Weights of a small contrastive audio-text model.
Model: 4.57M parameters, log mel input, encoder depths [4, 7, 4], encoder widths [96, 144, 208], text encoder width 192, text encoder layers 8, text encoder norm layernorm, text encoder activation swiglu.
Training: adamw at rate 0.0023, 2800 steps, batches of 64.
Rows from block 4 of the text encoder, named by matrix and row number. Rows with one number belong to one neuron. Each number is 128 + 24 x the weight over its row's rms, rounded and kept within 0 to 255. All counts start at 0. After the name is the row's rms in percent of the matrix's.
# gate: MLP gate (text_encoder.blocks.4.mlp.gate.weight, 512x192), inputs 96-143
# fc1: MLP up (text_encoder.blocks.4.mlp.fc1.weight, 512x192), inputs 96-143
# fc2: MLP down (text_encoder.blocks.4.mlp.fc2.weight, 192x512, transposed), outputs 96-143
gate.243 122 [146 110 171 110 107 104 157 121 175 125 110 102 117  80 101 167 141 120 109 144 126 110 160 153 125 131  91 141  90 104 131 129  99 145 128 108 130 126 139 159  99 112 121 160 119 111 112 142]
fc1.243 141 [102 151 103 129 135 184  97 144 101 107 139 106 128 128 124 122 129 102 122 110 116 120 130 145 111 135 143 127 149 146 136 149 136 120 114 148 152 112 128  95 133  88 155  99 162 147 175 108]
fc2.243 140 [157 132 113  99 120  90 102  80 128 127 110 179 180 119 137 124 155 155 135 149 159  98 122 141  91 146 120 151 106 123 110 162 166 133 113 143 145 145 139 101 127 132 128 119 169 142  92 108]
gate.244 076 [ 86 125 148 100  71 135 145 121 139 102  92 153 152  79  82 152 165 146 127 161 112 137 117 157 121 111  95 128 132 109 119 164 102 176  96 126 115 145 120 109 135 102 130 141 137 162 123 118]
fc1.244 088 [121 113 134 106 110 170 141 106 127 143 137 141 118 102 102 129 140 120 137 144 100 141 129 169 123  93 104 125 120 137 169 155 115 124 132  96 119 126 162 106  84  94 153 162 165 148 103 148]
fc2.244 080 [109 139 144  90 133 113 113  93 132 124 103 124 121 140 110 113 132 146 109 150 112  88 143 113 131 144 133 163  74 158  95 136 122 118 132 105 135 130 154 135 114 103 147 174 108 134 114 105]
gate.245 109 [133 153 137 106  98  99 128 110 134 111 109 142 164 101 133 100 147 140 161 169 164 137 126 113  79 138 114 164 102  94 109 132 157 137 149  96  92 145 154 109 149 139 118 115 116 117  91 137]
fc1.245 085 [132 130  96 103 144 127 110 101 115  82 161 129 148 139 117 124 159 147 157 138 107 134 110 103 116 145 147 125 149 162 110 105 138 110 107 151 128 135 163 130 146 169 125 116 146 124 123 115]
fc2.245 099 [112 124 141 144 139 125  83 147 115 143 154 115 156 169 148 144  94 166 146 102 146 153  91 102 135 113 103 129  90  90 121 140 125  88 162 110 167 122 125 120 137 131  91 175 111 136 116 159]
gate.246 095 [139 141 135 121 138 116 146 121 154  95 122 112 129 134  93 130 111 168 147 131 119  81 143  92 124 106  89 180  88 105 146 123 129 135 110  93 100 124 139 152 124 134 134 114 125  86  96 183]
fc1.246 087 [117 128 164 124 148 115 106 171 104 133 121  97 153 146 119 148  94 171 135 114 160 139 141 139 140 174 148 116 103  91 118 151 164 151 136  99 150 141  89 103 111 106 138 123 156 139 157 148]
fc2.246 089 [125 104 141  79 150 164 123 155 123 122 176 109 122 171 152 136 114 150  88 112 125 148 134 136 122 115 177 131 148 156 123 107  96 144  99 170 121 101 114 135 142 165 132 133 139 146 181 128]
gate.247 167 [129 161 134 142 132 100 106  99 104 130  95 118 181 118 115 104 142 108 181 149 127 114 114 126  99 172  90 119 105 134  83 141 157  82 148 127 153 110 156  99 122 106 138  98 169 123 142 115]
fc1.247 249 [107 125 129  85 116 159 163 119 149 122 137  95  83  98  99 188 138 105  94 146  89 122 167 131 122 109 110 129 129 151 136 142  82 162  82 130 151 124 136 146 129 103 138 151 102 114 126 143]
fc2.247 213 [120 168  68 132 111 125 124 102 169  88  94 175 150  91 165 142 148 112 146 158 152 121 145 107  98 142 167 140 142 143 134 129  97 148  84 139 122 158 131 134 113 132 191 148 120 135 120  80]
gate.248 104 [ 90 109 132 123  80  83 116 131 177  87 129 128 147 107 107 129 186 149 141 159 137 126 157 161 134 154 102 140 146 107  89 130  92 149 143  76 132 135 125 115 150 118 166 121 152 163 108 109]
fc1.248 085 [147 172 121 153 134  88 168 162 112 116  99 118 143 150 137  75 118 145 123 148 157 167 130 132 127 101 142 171 138 151 130 128 132 130  98  94 141 151 137 125 141 160 120  87 107 115 152 175]
fc2.248 089 [167 144 123  67 148 126 158 113 156 132 147 107 142 151 156 134 162 162  89 136 126 102 185 125  86 130  87 101 139 126 111  96 139 182 143  92 131 153 140 143 142 103 140 139 106 142 149 153]
gate.249 098 [109 154 157 106  80 133 156 125 150  95 123 120 121  89 111 188 162 130 118 135 137 105 146 150 103 116  77 140 106 109 112 147  82 145 108 106 128 126 153 115 117  59 159 150 136 138 123 150]
fc1.249 091 [145 121 142 102 110 155 126 136 136 142 111 122 111 123 116 192  95 131  90 142  77 144  88 148 139  99  88 126 108 118 143 149 131 152 135 119 143 107 177 153  97  95 127 180 101 117 134 140]
fc2.249 095 [152 159 127 106 122 101 141  91 146 126 106 171 143 142 108 105 137 156 158 124 144 114 127 132 125 145 146 157  80 161  98 101 190  92 115 112 152 158 110 146 114 175 101 132 114 106 104 137]
gate.250 067 [ 85 139  92 126 129 132  99 108 167 126 119 102 156 103 137 120 146 158 153 152  93 124 151 108 142 109 125 150 110  99 125 132 141 158 114 128 142 123 107 177 134 105 156 163 130 166  94 140]
fc1.250 069 [152 145 117 104 150 155 127 143 107 123  95 126 121  97 117 148 151 146 101 151  98 120 125 156 127 142 130  91 120 154 107 199 101 140 132 111 154 155 174  92 118 141 155 118 105 123 115 109]
fc2.250 069 [153 114 128 117 130 100 161 132 121 172 112 165 165 100  75 136 114  88 154 146 149 104 125 172  89 162 105 125  79 152 132 121 121 124 129 109 125  96 156 140 130 123  93 141 121 133 136 111]
gate.251 089 [ 90 113 153 147 120 101 104 126 118 122  97 171 159 104 126  92 163 119 161 151 155 158 142 135 128 184 113 177 140 115  77 157 128 120 147 119  93 136 107 118 148 154 140  92 143 128 114 104]
fc1.251 076 [127 128 123 113  91 140 115 113 137 148 132 110 122 154 188 141 131 147 103  90 105 114 147 118 117 116 141 141 150 105 121 104 105 137 157 105 102 125 136 140  86 111 141 115 147  92 165 121]
fc2.251 080 [169 129 127 126 140 130 101  94 132 124 162 127 141 124 140 125 118  99  73  89 103  86 119 108 125 107 110 102 123 130 122 102 117 114 117 166 150 130 137 156 114 130  92 114 153 109 172 107]
gate.252 089 [100 127 142 107 117 115 122 127 121 119 134 115 117 108 141 132 142 111 140 138 134  92 184 139  72 197  79 142 121 126 107 124 119 166 128 102 101 137 151 132 124 102 122  98 137  95 120 140]
fc1.252 067 [ 84 152 105 122 139 182 153 148 126 102 131 102 140 106 122 137 127  97 115 131 127 147 192 149 110 145 109 151 154 145 125 147 134 168 169  93 127 119 122 112 114  99 116  96 109 140 151 143]
fc2.252 067 [123 166 150  93 150 109 140 149 149 142 131  92 128 145 168 138 128 122 145 132 131 121 112  81 117 120 172  98 165 126 142 132 120 144 139 125 154 127 181 124 131 148  98 124 141 138 177 132]
gate.253 073 [148 133 100 105  94  86 144  85 144 113 113 143 159  79 122 155 185  98 137 113  93  79 125 100 109 153  84  99 122 115 109 133 102 140 148 123 151  83 160 141 142 113 162 103 136 119 124 129]
fc1.253 081 [110 153  95 111 126 147 154 151 114 154 151 110  90 128 109 175 115 124  98  96 133 118 152 134 145  87  90 149 104 171 138 131 123 141  71 107 129 111 167 165 122 127 101 138 141 102 104 148]
fc2.253 077 [155 141 149 131 125 151 159 125 115 107 145 123 131  89 111 111 104 130 100 157 129 137  89 120 112 124 134 157  99 106 134 157  89 114 167 150 126 146 169 120  67 115 121 195 151 111  95 184]
gate.254 053 [ 80 141 137 119  93 115 124  89 106 123 151 130 160 128 103 135 111 152 122  94 139 125 129 186 133 112  81 156 115 101 106 125 158 139 136 112  93  95 135 138 108 136 140 125 133 169 107 119]
fc1.254 074 [156 126 153 111 158 149 106 169 119 134 121 111 103 107 138 117 119  91  98 110 129 108 173 155  84 137 134 133 116 146  84 113 132 105 170 141 126 133 138 106  86 106 141 123 147 140 166 115]
fc2.254 071 [160 183 125 172 139 115 136 128 151 132 122 127 154 166 152 107 112 112 174 164 152 114 106 126 156 132 129 113 154 150  97 131 138 109 114 125 113 132 140 147  95 129 116 146 143  94 146 101]
gate.255 089 [104 116 120 135 131  94 143 153 156 119  96 141 126 117 127 108 195 149 153 163 153 151 125 117 126 155 164 190 125 104  74 125 174 161  96 124 120 142 117 138 182 141 125  96 126 135  94 118]
fc1.255 086 [120 149 113 110 101 153 137 113  83 131 152  93 130 114 104 121 128 115 103 106  91 121 104 128 154 134 119  93 116 132 177 105  85 139 106 102 153 117  91 134  74 122 126 136 150 129 120 131]
fc2.255 081 [133 157  81 152 104 152 131 105 115 108 107 160 113 146 143 128 119  94 113 106  99 149  53 149 148 103 152  91 139 153 167 139 143 101 109 127 143  93 144 116 111 157 144 106 171 134 156 114]
gate.256 069 [100 117 103  97  97 139 151 112 112 110 120 144 138  97 134 137 186 110  99 128 132 113 148 158  61 113 116 150 156 119 125 154 145 166 143 105  85 155 143 112 117 116 129 133 106 164  77  86]
fc1.256 080 [153 137 100  71 101 131 140  93 175 127 142 178 123  88 113 180 160 110 120 111 150 109 118 124  79 111 163 122 107 146 161 120 115  97  93 125 128 111 135 125 146 113 185 145 106 152 154 158]
fc2.256 074 [ 74 124 135 107  98 114 111  98 145 120 126 154 122 104  94 144  78 130 134 184 177 145 135 146 104 108 158 192 120 105 112 168 117 158 138  69 116 166 136 107 111  79 143 129 169 108 116 126]
gate.257 115 [ 86 154 141 113 111 134 137 111 130 122 115 134 134 119 121 138 177 170 133 150 162 112 144 146 112 156  82 182  89  75 105 144 144 145 131  75  98 129 119 116 128 103 119 129 135 125  84 138]
fc1.257 077 [ 95  95  94 144 149 140 138 114 108 146 104 150 104  84 158 165 145 107 168 126 109 113 155 134 106 139 133 132 116 135 111 172 148 164 124 131 156 112  96 143 147 144 139 111 139  94 114 132]
fc2.257 073 [138 121 152 139 106 145 152 130 152 160  81  95 103 147 146 154  98 155 161 167 135 150 101 140 135 146 125 171  81 108 139 134 140 145  84  80 114 130 161  97 122 124 139  97 162 117 161 169]
gate.258 106 [ 94 129 110 115 131 133 122  99 158 111 129 118 154 114 126 145 145 130 140 152 142  97 176 104  90 146  87 171  89 108 102 132 148 161 102 106 116 145 135 129 129 114 166 131 119 103 123 141]
fc1.258 106 [149  94 197 114 123  72 141 121 104 128 135 155 137 109 113 145 144 128 138 177 168 123  92 139 118 130 111 135 111  88  98 135 128 127 152  81 104 101 118  88  99  77 104 145 152 133 107 146]
fc2.258 107 [139  70 151 140 162 105 162 115 103 119 149 115  87 163 158 114 133 151 128 101 128 105 154 135 130 133 127  92 121 112 120 140 168 136 164 151 119 125 118  95 162 120  86  96 109 166 121 120]
gate.259 055 [159 124 204 113 100 150 188 128 136 139 113 122 103 125 118 127 142 114 120 150 104 122 131 146 135  95 129 139 113 144 120 171 111 103 125 130 146 119 118 143 108 101 149 111 129 102 105 180]
fc1.259 078 [112  81 133 142 100 120 135 125 139 117 104 130 106 104 144 150 152 143 146 155 126 188 122 174  84 169 126 100  93 132 126 125 128 123 143 136 118 120 143 155 124 124 127 154 138 138 138 106]
fc2.259 077 [115 108 116 123 122 119  77 139 101 119 125 135 161 132 133 124 130 163 153 169 136  91 114  92 104 140 125 138 105  90 107 176 127 137 128 120 170 156 107 140 143 115 124 128 105 123 122 130]
gate.260 072 [156 116 163 124 128 129 130 145 148 128 164 128 121 111 122  96 108 138 134 103 152 142 126 188  87 104 158 163 112  93 150 123 114 167 124 123  82 148 119 125 144 134 111  93 111  95 130 124]
fc1.260 077 [105 148 129 148 144 137 143 123 132 105  98 176 152 159 120 146 158 136 123 117 151 157  71 119 111 114 125 145 150 155 139 115 151 145 110 174 130 141 110 117 134 119 146 143 122 136 135 112]
fc2.260 081 [133 133  88  94 122 130 126 150 144 131 151 101 182 116 131 144 160 157 176 138 128  81 149 135 103 156  76 169 128  76 114 152 159 135 148 110 128  88 159 153 112 116 101 111 134 102 112 127]
gate.261 119 [104 154 146  92 120  94 134 116 166 117 115 120 143  75  76 149 167 169 127 130 144 126 113 144 116 107 128 154 105  98 122 129 115 153 130 109 102 122 129 120 107 129 135 153 109 135  66 137]
fc1.261 113 [135  97 129 176 124 123 138 149 106 130 143 112 137 140 166  92 144 125 117 131 146 126 157 139 182 176 126 130 143 117 116 106 161 103 142 128 115 118  80 128 108 149 145  76 162 126 165 129]
fc2.261 111 [172 106 126 109 123 115 159  97 136  94 111 147 111 113 136 117 142 148  88 151 112 143 119 145 125  75 156 107 136 115 111 160  89 159  95 149  84 153 131 147 122 149 118 152 104 159 128 120]
gate.262 103 [119 152 127 115 123  93 114  90 145 112 127 126 161 113  95 141 158 166 134 166 154  86 109 104 113 120 126 190  88  96 109 119 131 138 124 120 126 140 120 150 143 129 159 115 118  95  52 128]
fc1.262 072 [139 138  90 139  90  84 130 132 137 115 122 112 118 128 136 105 139 123 168 119 146 161 131  95 121 142 126 126 165 158 138 137  86 130 114 116 149 119 150 122 147 108 159  82 154 107 113 128]
fc2.262 067 [ 76 148 143 128 115 102 128  95 124 165 115 162 114 108  83 148  98 142 120 150 121 113 125 141  91 114 148 129 143 127 138 106 118 146 141 137 158 110  88  92 130 126 102 124 160 109  81 158]
gate.263 109 [ 87 153 101 155  84 161 108 130 146  77  69 115 138  91 150 180 156 116 136 124  95 108 150  84 117 136 106 135 142 134 134 134 119 146 123 138 155 156 151 155 123 118 178 142 135 123 115 110]
fc1.263 136 [141 125 145 156 106 156 163 157 107 135 133 159 106 119 141 111  82 117 108 163 155 163 117 147 133 111 141 132 117 123 120 144 107 143 168 129 106 147 130 141  74  97 159 192 123  99 145 152]
fc2.263 127 [124  92 109 160 123 130 130 154 121 112 141 152 117 175 157  96 132 117 136  85 141 138 126 146 128 144 153 107 191 130 133 164 144 143 147 145  92 147 114  77 171 150 150  71 142 156 170 106]