From a checkpoint of a small contrastive audio-text model.
Training: adamw at rate 0.0023, batches of 64.
Rows from block 12 of the audio encoder of a small contrastive audio-text model, named by matrix and row number. Rows with one number belong to one channel. Each number is 128 + 32 x the weight over its row's rms, rounded and kept within 0 to 255. All counts start at 0. Numbers have three digits each.
After each channel's rows are labels from the 100 clips, of 14976, where the channel reaches its highest value: "loudest" is the band of the loudest frequency at the time of the peak. Only what is clearly more common there than usual is listed. The data: single notes of musical instruments (NSynth).
# convs1: first pointwise conv (encoder.blocks.12.convs.1.weight, 208x208x1), inputs 0-103
# convs3: second pointwise conv (encoder.blocks.12.convs.3.weight, 208x208x1, transposed), outputs 0-103

convs1.145:076132124136089089177098131128183113126145106089118093108138116125108102128120129123126103129181125127156117120133110136108184090179167182113147122132189152085077145123149133108112108102160142131048105112165059109166153108124141090139132151125157169106142119104155202172130146141072121087105133121071097062061090
convs3.145:142146119150113177165091150167145189184195129201110137110113160128148121106159096148106115170132212112128120103179145100115106143150154149116119121102152148119164101172168137151164128116146165115144164129132148153112137154146165132189167071104184174150137100111115161119135146119096154118079159095166081115192130
loudest: 2000 to 4000 Hz

convs1.4:178130149174126122156176139078122128116146144114159115031139109155103100145167119083111178094140147067153122117115118133192095179189137126114104185138107122100153079166157072141136124161138100146175166152135129128128099118091097151173125168175129126117118199127144157150179120110077143061131095114176105126179168
convs3.4:117125154130145135182117125166160153115168100139140242191171172148167146080063071099133110161181139124135090119119098154168114141165097123115137192162111102158137062143109152188104129156131095156104073131146138094127166129101156099124166113163088093133054134160122179091129151132111143172112161098105100097137181
loudest: 500 to 1000 Hz

convs1.185:113184173106114170120122128150124147097151144107145100206130179149071119113159148160097143194105127174130142135184092094163114055038149137168100104202140103136137161129128101134099140075122136130068116121124129137121152118170055176092153114133140071160148105153147088146153149128139124143128140156081175162098091
convs3.185:110092137141107180140195136092163112135144140152129138194123080147111149151131141093150151160151115173112105129171117133087114080185115104087137127171107146156153097128066139140111160128146107088146160104194082124135111135187056107097142147164115120138132111111119123165165132145143132140125176070096195135084138
loudest: 2000 to 4000 Hz

convs1.64:088189163133089123110093080154158125153118069159160133138164150094081096098073136089105144086105123073155163126134112129104137096089116066216157118123117095123103165104166196064144093121099119074154131111102153116153101147114070140123121113157125096126101100135134081123122145099144129128122181143085143136120126
convs3.64:161154107135133091133026144171057162111109125162132156108137134156132152094081055099123181126130101130158096160144183089131078121087067153134092143096133141127111147134181118081101131115099111207103126151189096159080128097098101116109126124142130072122191149137109116149107148126169166127181116107105110100119091
loudest: 2000 to 4000 Hz

convs1.24:175127120134160194103149133164122141113160103160165112171104095136112087136148102101114117192111119174154073083092169107092157110097140116113069164142172152187119091128103114138106112097139105061094112144129138157082135090140126128138146128123108069077158114156168117133171156133243147183050115164056145152017113
convs3.24:113103139163145122132148141212128173111185142178119095114103186102131103122084099128099128095127084043172136133158163134143135203123114127133120098102180142147123109124112113103112121134126132135113125143132130125154153142119132122136114063098163162193104151092118133121114094123132147103186103134183127135192200
loudest: 2000 to 4000 Hz

convs1.121:201116139124116154132152167109168145143098117150129082118128159151083136166191143105171162143177111166160135090110120120122126122140102175105075148134163124118152104110116070127089129155164131138137124086082118147132132125144060139092145121138147145073193136133137133149172083167084131141157084161094143144065101
convs3.121:154059134115117135129099172100097112130090095099143091093105113161118092144192132098133198134094136145102134198097143053125133049118175169099162112149060104118121115070075206120111124176161172089101166152170084121097105129086106094102126120117097098078176088105157051145141116118150150150165085109051111146079118
loudest: 2000 to 4000 Hz

convs1.61:175136088182168109085202099122127159099126047136117141123120154118106194124112111101115103121137116081132205214047153097112129105137146105155191154127140143104188148078173147101153127105140089152106092103181076123052142043144120159150118177118116135114133082119135122146090128112130125126127119147085085092118160
convs3.61:111107094139146071155121105043158089162126135090130135091130081132111178142142130136169134132130140092152091125119136114212141130115072101101113056123147111145127150160160130110117147158105082116174108129155161157134056084133172156089047135135117159195171097142142119136150172162105128150107102086116182116157130
loudest: 2000 to 4000 Hz

convs1.160:160129179103104137160100121123109120184142136102126100166170165088082089157189158117100112153143119165170155138206107123141097114064164100151093071166092075146069125180148159108116123098109096059120140150156108153186116148146089126114131092138148131170103153134119163124184135096070177150134129127102140117117110
convs3.160:146163130151103102143043149131044115108111088172156182058118167151143156136154093172092158106130160119195127142067134138141152159071101157152152139101147110100088172131199125120184154148120169142142126165126142128104131106103182150113139115122156095120128133153130111115125108098140190102156123128171120140174098
loudest: 250 to 500 Hz

convs1.190:166118167124118146140128156164134135089139133166127110120128127114125132137152059109200176122110162154168167086180075096157124098129111167081153161168134151096173047137129104133080139137114166179165114132094110121143105097149078119138127161176143118103184133137111132128176061127065123146148127176083114115094098
convs3.190:069174122151176108094139141146179133122136110110132193148164143121146152116041140142107081134197143129103093078131100167117116177135083104097065149094180153161166068187114040157094128092082083160126081089035131149126129126164159150144109146171118130164105185166104135083093140142085137124056183165144154131153149
loudest: 250 to 500 Hz

convs1.12:132130180143083097089047189106155169165190137130126101144120092118163119086168172110122123202134096127159054110147140153132111081096132092076150073089187146103108136110108192123081128128127091103126147163132114116179090206110113101125129119117147093089150104108129127143119144121187177158113086088088132112023116
convs3.12:144132109184124137172064138200076174113154126162119098130133190078109155160141122097094131087076088118105158134184133098139147164090088149159170080161123118181109162122148131084115122130084162128057113123145110132129166134136170137164187052099129140149142113121126161120143111122170164132129116138166187144130137
loudest: 2000 to 4000 Hz

convs1.191:152150093110153194160161146144145149112120108121171115146132132115019145139157164143088097142122109144124194172119123117122117134112147142112132135103080103145153178123102135170177153057136143204142091067108091194134121100152076117128152062113169167207142063153141122090125144126158132145091126164124126175168125
convs3.191:176130156205109131186102142171146164145166143191136113126117146136139150135188140119107159115132149167154130130145153145101126099130118173130105103167143147103100159130093127072126175100133181075116136152170110149095141135186094065096126123088116134135175077146107193121184125112155143149123144154161129147122151
loudest: 250 to 500 Hz

convs1.89:164117091125111165104142151087124098107143205049109167083187142120082102135119153128116138123154148115156105117103147123136102150148151124122159143111098165075158153122158090109167099177089105125130147115069150128103127125098149093190076147198147121105069183066125091112104120144153083100181090055185102136110151
convs3.89:138122059137107074141102101126119110097100132121149065138103147134114095129146115075100156121145124121111153083033161111121088119066117150132131093142136151189147126145168117193096176139099088091124103141172115147151093136139119178077108181103098108114141096135097108138137163117145083113125127135100058141119054
loudest: 250 to 500 Hz

convs1.186:094169071151113157109163135146157139118146075108148087124104092152119103117110170150091058159138161142127129182108150118099144117107120133170156165125192094163113153107130159096131128100138153086104128114130141110148126067091104092108091123160162215089138146136140159133152224151116168185022102174116131195083143
convs3.186:153141169169117147164144146225181163130202100210100152145142129104084100141128110146073106156107144138122102144131145110130121113118147134092135098153134185075134124104163101080164167083189153059108156131172101149091111167104145197119158129096160143099119078074135090134167080126149146130147119116093132114125125
loudest: 2000 to 4000 Hz

convs1.7:104113150139131096133175157181091131062121108114098111101104157110106151105096114087154116041126083149078157145139157138155165142112141146169094190099077090175165083132173028143131126126163117138145175156130152121095125183148123120099126144128125099151067162130118106133133125103126163089102068117184141117184131
convs3.7:080140101111124089075086101119086130096084082139137129084137119168131084102156135054149122070116053100093100126102123172135173173100139082110115063070146207113079107140118141136130137117143102146021104137089130186121136150138098090139130063102119093171114074080118117133116165134114169093107165160166112080164086
loudest: 500 to 1000 Hz

convs1.37:100209143116163128151169116163124146135084084156150131130089153153137171175110154124140142119124140097132162130084153134169114081143097188140133161112169121104136096119155145112125122160159158121117123171123153131106123132091103130104139125162071178081147125112097143125151075111073170109083149111045139118074117
convs3.37:134089157089131143149118148075083113092110108077115105123086099184099101170189146103159141091096087152151117179087141081106152093120146149130146119131079125077100126108090193151127137121158142198163137133159108175151093147110089144108129132159103099080117112110157157150137098103157163111195139141126081106065081
loudest: 2000 to 4000 Hz

convs1.46:181074119120138148165114151152124171160153075114140073121110077148148091113158166134140143163129106143130086134179093133119127075089105200064127105137185144130130125169104103067145110081129113139071099069156149171153108087171141101117162123152087137118168141096182155106197131142108132145145146146065142136070125
convs3.46:139170123134112116103098114163099164148152159170156152122165149093159155135086110186118126146128151118156087124145103147135171187096139074163082140113177169138120138123183054103105208122086123163128107103066144159137152104163187087163127186136128153184129152171093095142173111129103132157092140127169143105181135
loudest: 2000 to 4000 Hz

convs1.153:097179132146128120204097105106141069120135054088146149123120118177098109093119128156097169094140184135120151141114094165126115055147116132130157124108159114058126125141150148125118137188128159138118123086103112140139128120137069138170129111190127118059119112162140152137148113137066112097146150100163036133053120
convs3.153:097086105167181142133150146133144085116071118088054115156086119170125120145133165125163106103101049145128154168135096091091148103082133137097137153150129082097144118207092114073118104127109146107087151130140111163114167089094098157110118118114136137077180128145112134135155103094163139153094092151143115130182102
loudest: 2000 to 4000 Hz

convs1.55:142159227128093105176140133076075098132135130094141116102199158130128121170148145112122202107109153125144198100110090176135096113112136130141136114066105162153128143133164122158109093168131116129199159122104085091160088153139130098152170182133131127169157193080071124162150149115079106118164153139183128088142138
convs3.55:129086111091112100134176148117167161119123151108151043143103039140054167170181171035124127077147096083110127102097099110135121152142139147129136046120125104158156147143094140095127158120093116185071148083167126125183140120145112135182108084110131188101126093128097132184147135181155116091152069169187129150100160
loudest: 500 to 1000 Hz

convs1.183:102151163112129069134100086105109122096142148085162114148141179150094157159096107121084112127172126119112162114122132129144072124128146103183152088050139145118148208078090180102187120169131110101145153134103145138158141168070165141135093154135165141120031121140131066112151105151138108129169117117125159091119107
convs3.183:127109123127141064125129085118139129148141166148136122151137158139103115156068123113140087156112099114109108105062100107178132097103098101101122058127059043114101118130068137153118144114101144081117158132115142124183089138120104109074062114084089154075052117161171134173105147124105161063078173098076141130110118
loudest: 250 to 500 Hz

convs1.123:139151094154106196092156093110103134127117146147175119140134120120113116119083143132130129152141115112134203146147126125108117145118107211143157087126107128115128177119125142150151233136106135228156147073096156167175144099092112123126129080145147208124179137132177085114163071105185138133114128155119159142162126
convs3.123:110130189124099111132152166106112119081125133114089143117123129114158146189077118137119152118160185149089078130118104184107111101089160092105108187156119192140125124195143133158111158149119121220213115083117183140171121050156110134194128107155133055167112186041138096128112121097167119115139120144105119092133116
loudest: 250 to 500 Hz

convs1.23:148155127165097142197150135119148109095113109149128116062119087127093171160133152126117138109147114165099094090107149115087131159161125128129093158114129092135123097142117043130141110185153123134133155097151128162113093090064139127138104135140129159087120163067156131163171136113099139068187082105094105102158130
convs3.23:111146086139110152102174137145112191138165189156134207160146172116135079047092093162088051146198148125165090058165098167110100144215122095154072184116147112120150129119135048122140124118084126122194129175092092106147182141105148131124099129157144119146081129134154107124105085119106122129145157167136167125183137
loudest: 250 to 500 Hz

convs1.84:159146125113155061180122118160106165083164097055123076090100180138141220129155160171113100161153147085156098111128101089151115141129066163033169122132170121114126130165058178139125126110198139142078156110131105138138143133109134131137068106097130182078111101074097148120118142122122151109164085147140118096124117
convs3.84:118107114169119099131156118146110157128115106136109143072109181136105095089156098159093136120177146160194148135073145123143144129057099158161111172087160130131106167104172079073109143149137149132106101174163058114062142117093077111101084187161108118153173130152148170151091124166166175147140101164090088188155155
loudest: 1000 to 2000 Hz

convs1.11:112162153132158140137122099147121120064060122124148134114118100181118172167141184142076155112133112073149158133064164154089129086118129127172076170175121167133157131161157075135111142153133143127105098127197129161073144098094113113109099092108106130139109147116167147154135137142141167067051142132052143131105137
convs3.11:180098138156097115127159134159133148121115100118112103055157142143137145118187184112137144106097137134094163145085086122114128117059165139096112129162136108179161153119108145193151114126147178100108100094100106161105074082137092149145111136147136141119181121105104151176228139153135175068122112071119102129080117
loudest: 2000 to 4000 Hz

convs1.14:087171130097082008123120135114138100155127066098108140113115199146077155136114145109090123081092154095137197155081136098141118149119113098155207118093104089110110138110137134191134117124137193139143098143136146079167163168092109156140082098109080160136097085052126159160049106161138146093149195107128109080190106
convs3.14:135129110150132147108154108182121169111122187117077067135110162164112107168115188078162156099094101173159177115089162169075157120105111103091104115159098172143131108115143119092112183146133156180107117148152136173141087174138142094088101170114108080138114189106177184198145138159130189081113124120130067141097146
loudest: 500 to 1000 Hz

convs1.16:123143192106103036159039128078100132156160126110109130109096167118176130087173159153135159081121145082122109073107129136083126119162125169063189083139164160085139143114103137138106093129118101119067112106123105125205121183117149070135125085161122137081128101064174149142164104150104179072128123146119109090102076
convs3.16:166159072135114137131122121101093145133138117155163169168158167093094164090115067126099090153123221093111115115183123174155096151189075060136157136181172141192127128113189117115132166135091135086104134114137141132133171139142140076180170051143146154132108091184101115152108108095108097096117180127165173121159123
loudest: 1000 to 2000 Hz

convs1.34:077117122122100138114075100122139119136174132096067184100124150145155127132132151126100090074130143073130145149064147158137099086192140125201147103165183127099101140079254113160105145122130147176142125108182118123154142128123140079112140126140114172109146129115091115127116128106106169090163128126109098093076130
convs3.34:128152144141104146167132093165173164172151154179176131202169155077155128108093074163101129145149187118100068101136120158145129151153109088123111150158157146120141114104156097103153132033124123105141117143096156147159109130188172130157132144103141140172072117187099121126118118077148144107105179097186152120175149
loudest: 2000 to 4000 Hz

convs1.187:153094142134146116148164148079134127132132153059158118104143094125063136188149177126093099152171091089113178168132144150151102170171111134060195143067106130146116184160111173144141121141124116200127148101120118144150079068100162133162115164156155162119130165075136126135135156106169115090139173134192125120138137
convs3.187:108131125129142153146134152201113141152098068070111166194133073124123153093156129104160165096113115131121147111172161183102086133142159088084079114145141124136127137105173165215146087119178123112106092130131062095113115102170070123124212108156118060126147079119076079124133123081079138114109181059144128095116156
loudest: 250 to 500 Hz

convs1.95:175094148128113196095136088118123143119124198143114138091149111171134047190160099135122123070095148078118131155077093162182131121171153157148108158139185120182109163114180090136094098117169106103149143126108131143138110173124153068124138165158159111099159136109133137084158105138137184109155086170109176088072150
convs3.95:111086127176107094136089083205097124083138112206132096185132186144113089148077136134111106132127154149128162129163185177132144187170157089147130111137201154081101143125158110103123119072072123124162080126102158112094134122206117089120168146129143132193081131136113157089144106107116134149155138091169089095184134
loudest: 2000 to 4000 Hz; 4000 to 8000 Hz

convs1.1:082156175123067104121087113125133101144148091152074133064111150119160064142132163140097116092220151124126141130090125172151131096129165171098100125172199129114096094119172125078109112124145102169108086132144113124162097122096101086148106134140140133050126127096117132125146137133103152116115093115104136069020129
convs3.1:135174105173114161120152115169136176138148133173151185161175150126138138102092098153119107167155214093131120083183151198157097165151075072153123134152150155181098097086190082119125133073096128128101132112150180127179172127195147090139155068110191170162098088165136131136146154108127097158153193126147156135161151
loudest: 2000 to 4000 Hz

convs1.50:096146112121149161167143134174151131108120080093101119137099149149139174100144153155123123087136147147134106198092125101192115083152108192100137185115197090143141138113156145073120145120191158184094083117133123162120143096139129153134157134159144134089147097042114120162152107138079131090150099119052105133090124
convs3.50:141199156153139141139143099165178151144159153181183151129133146114162176125091091170120128173181195088126098116141132179135125187138130091119132145159219126147140103146149084116139154091099121113159135106075127122150138117140194076150141086143148177185117126188118108110134127118120135113101145113196149117203144
loudest: 2000 to 4000 Hz

convs1.196:106181107155098119117133137129161132121117104185122174107123111135074098136135130065092146098144160030140152108082144200126072163183107096118179139108148128107174122094238130095147137197149070125100075149129159143122122159093131121084123179095108163084123112098148083151143112140162157072113095131119129107090148
convs3.196:118118143150140178121197101214132128133144114187100221172153086109184114048142080131123110155144073107146132120177165162154080077151124104140153141142102139140105139090150132106120089137113120066105088121140095112155131104143062076155176126142175103087076122130143075140102073144158083141159157147077117139124167
loudest: 1000 to 2000 Hz

convs1.172:121188081168129087083125120131088099146107066171106255123163112064100115140098165110111114095181136102130104123104188160133126110078141116147164152154168065136115157063189110116111135153148125110149132120186156141078154068103106139110101129101121127119096058106145135118095120132117161126102153119078093113088145
convs3.172:175188146134146153131124120255113135129139081196180177164123099114118174159139122184116094166132143119148116080120176151150093135118140094133149115094146146118100161074126111147129131120106119159140103119142148130176179057150094169193127100113143172182091121201149097129131141088116110117137153106180127145161164
loudest: 2000 to 4000 Hz

convs1.3:087097165163101071165064169139069080156129101136123120058099171140125085148161198142130163110162174113159112123120091158133153074192143209115139127143176147089143090132136077110096122144117149138100087146182112110151150162095121095111099099107187136043109106140149142154128107107100154075084103138105161129099103
convs3.3:085058196109121149169092160092132094129079109063136104073067117153131107159122175115108176081105070132137137184088136125104193106095143146135164092119088087053151119155102216141130100135165148127110111117166080138099097147097118155070084158147057111106163123148146121147130150124134179120128095125119073134067119
loudest: 2000 to 4000 Hz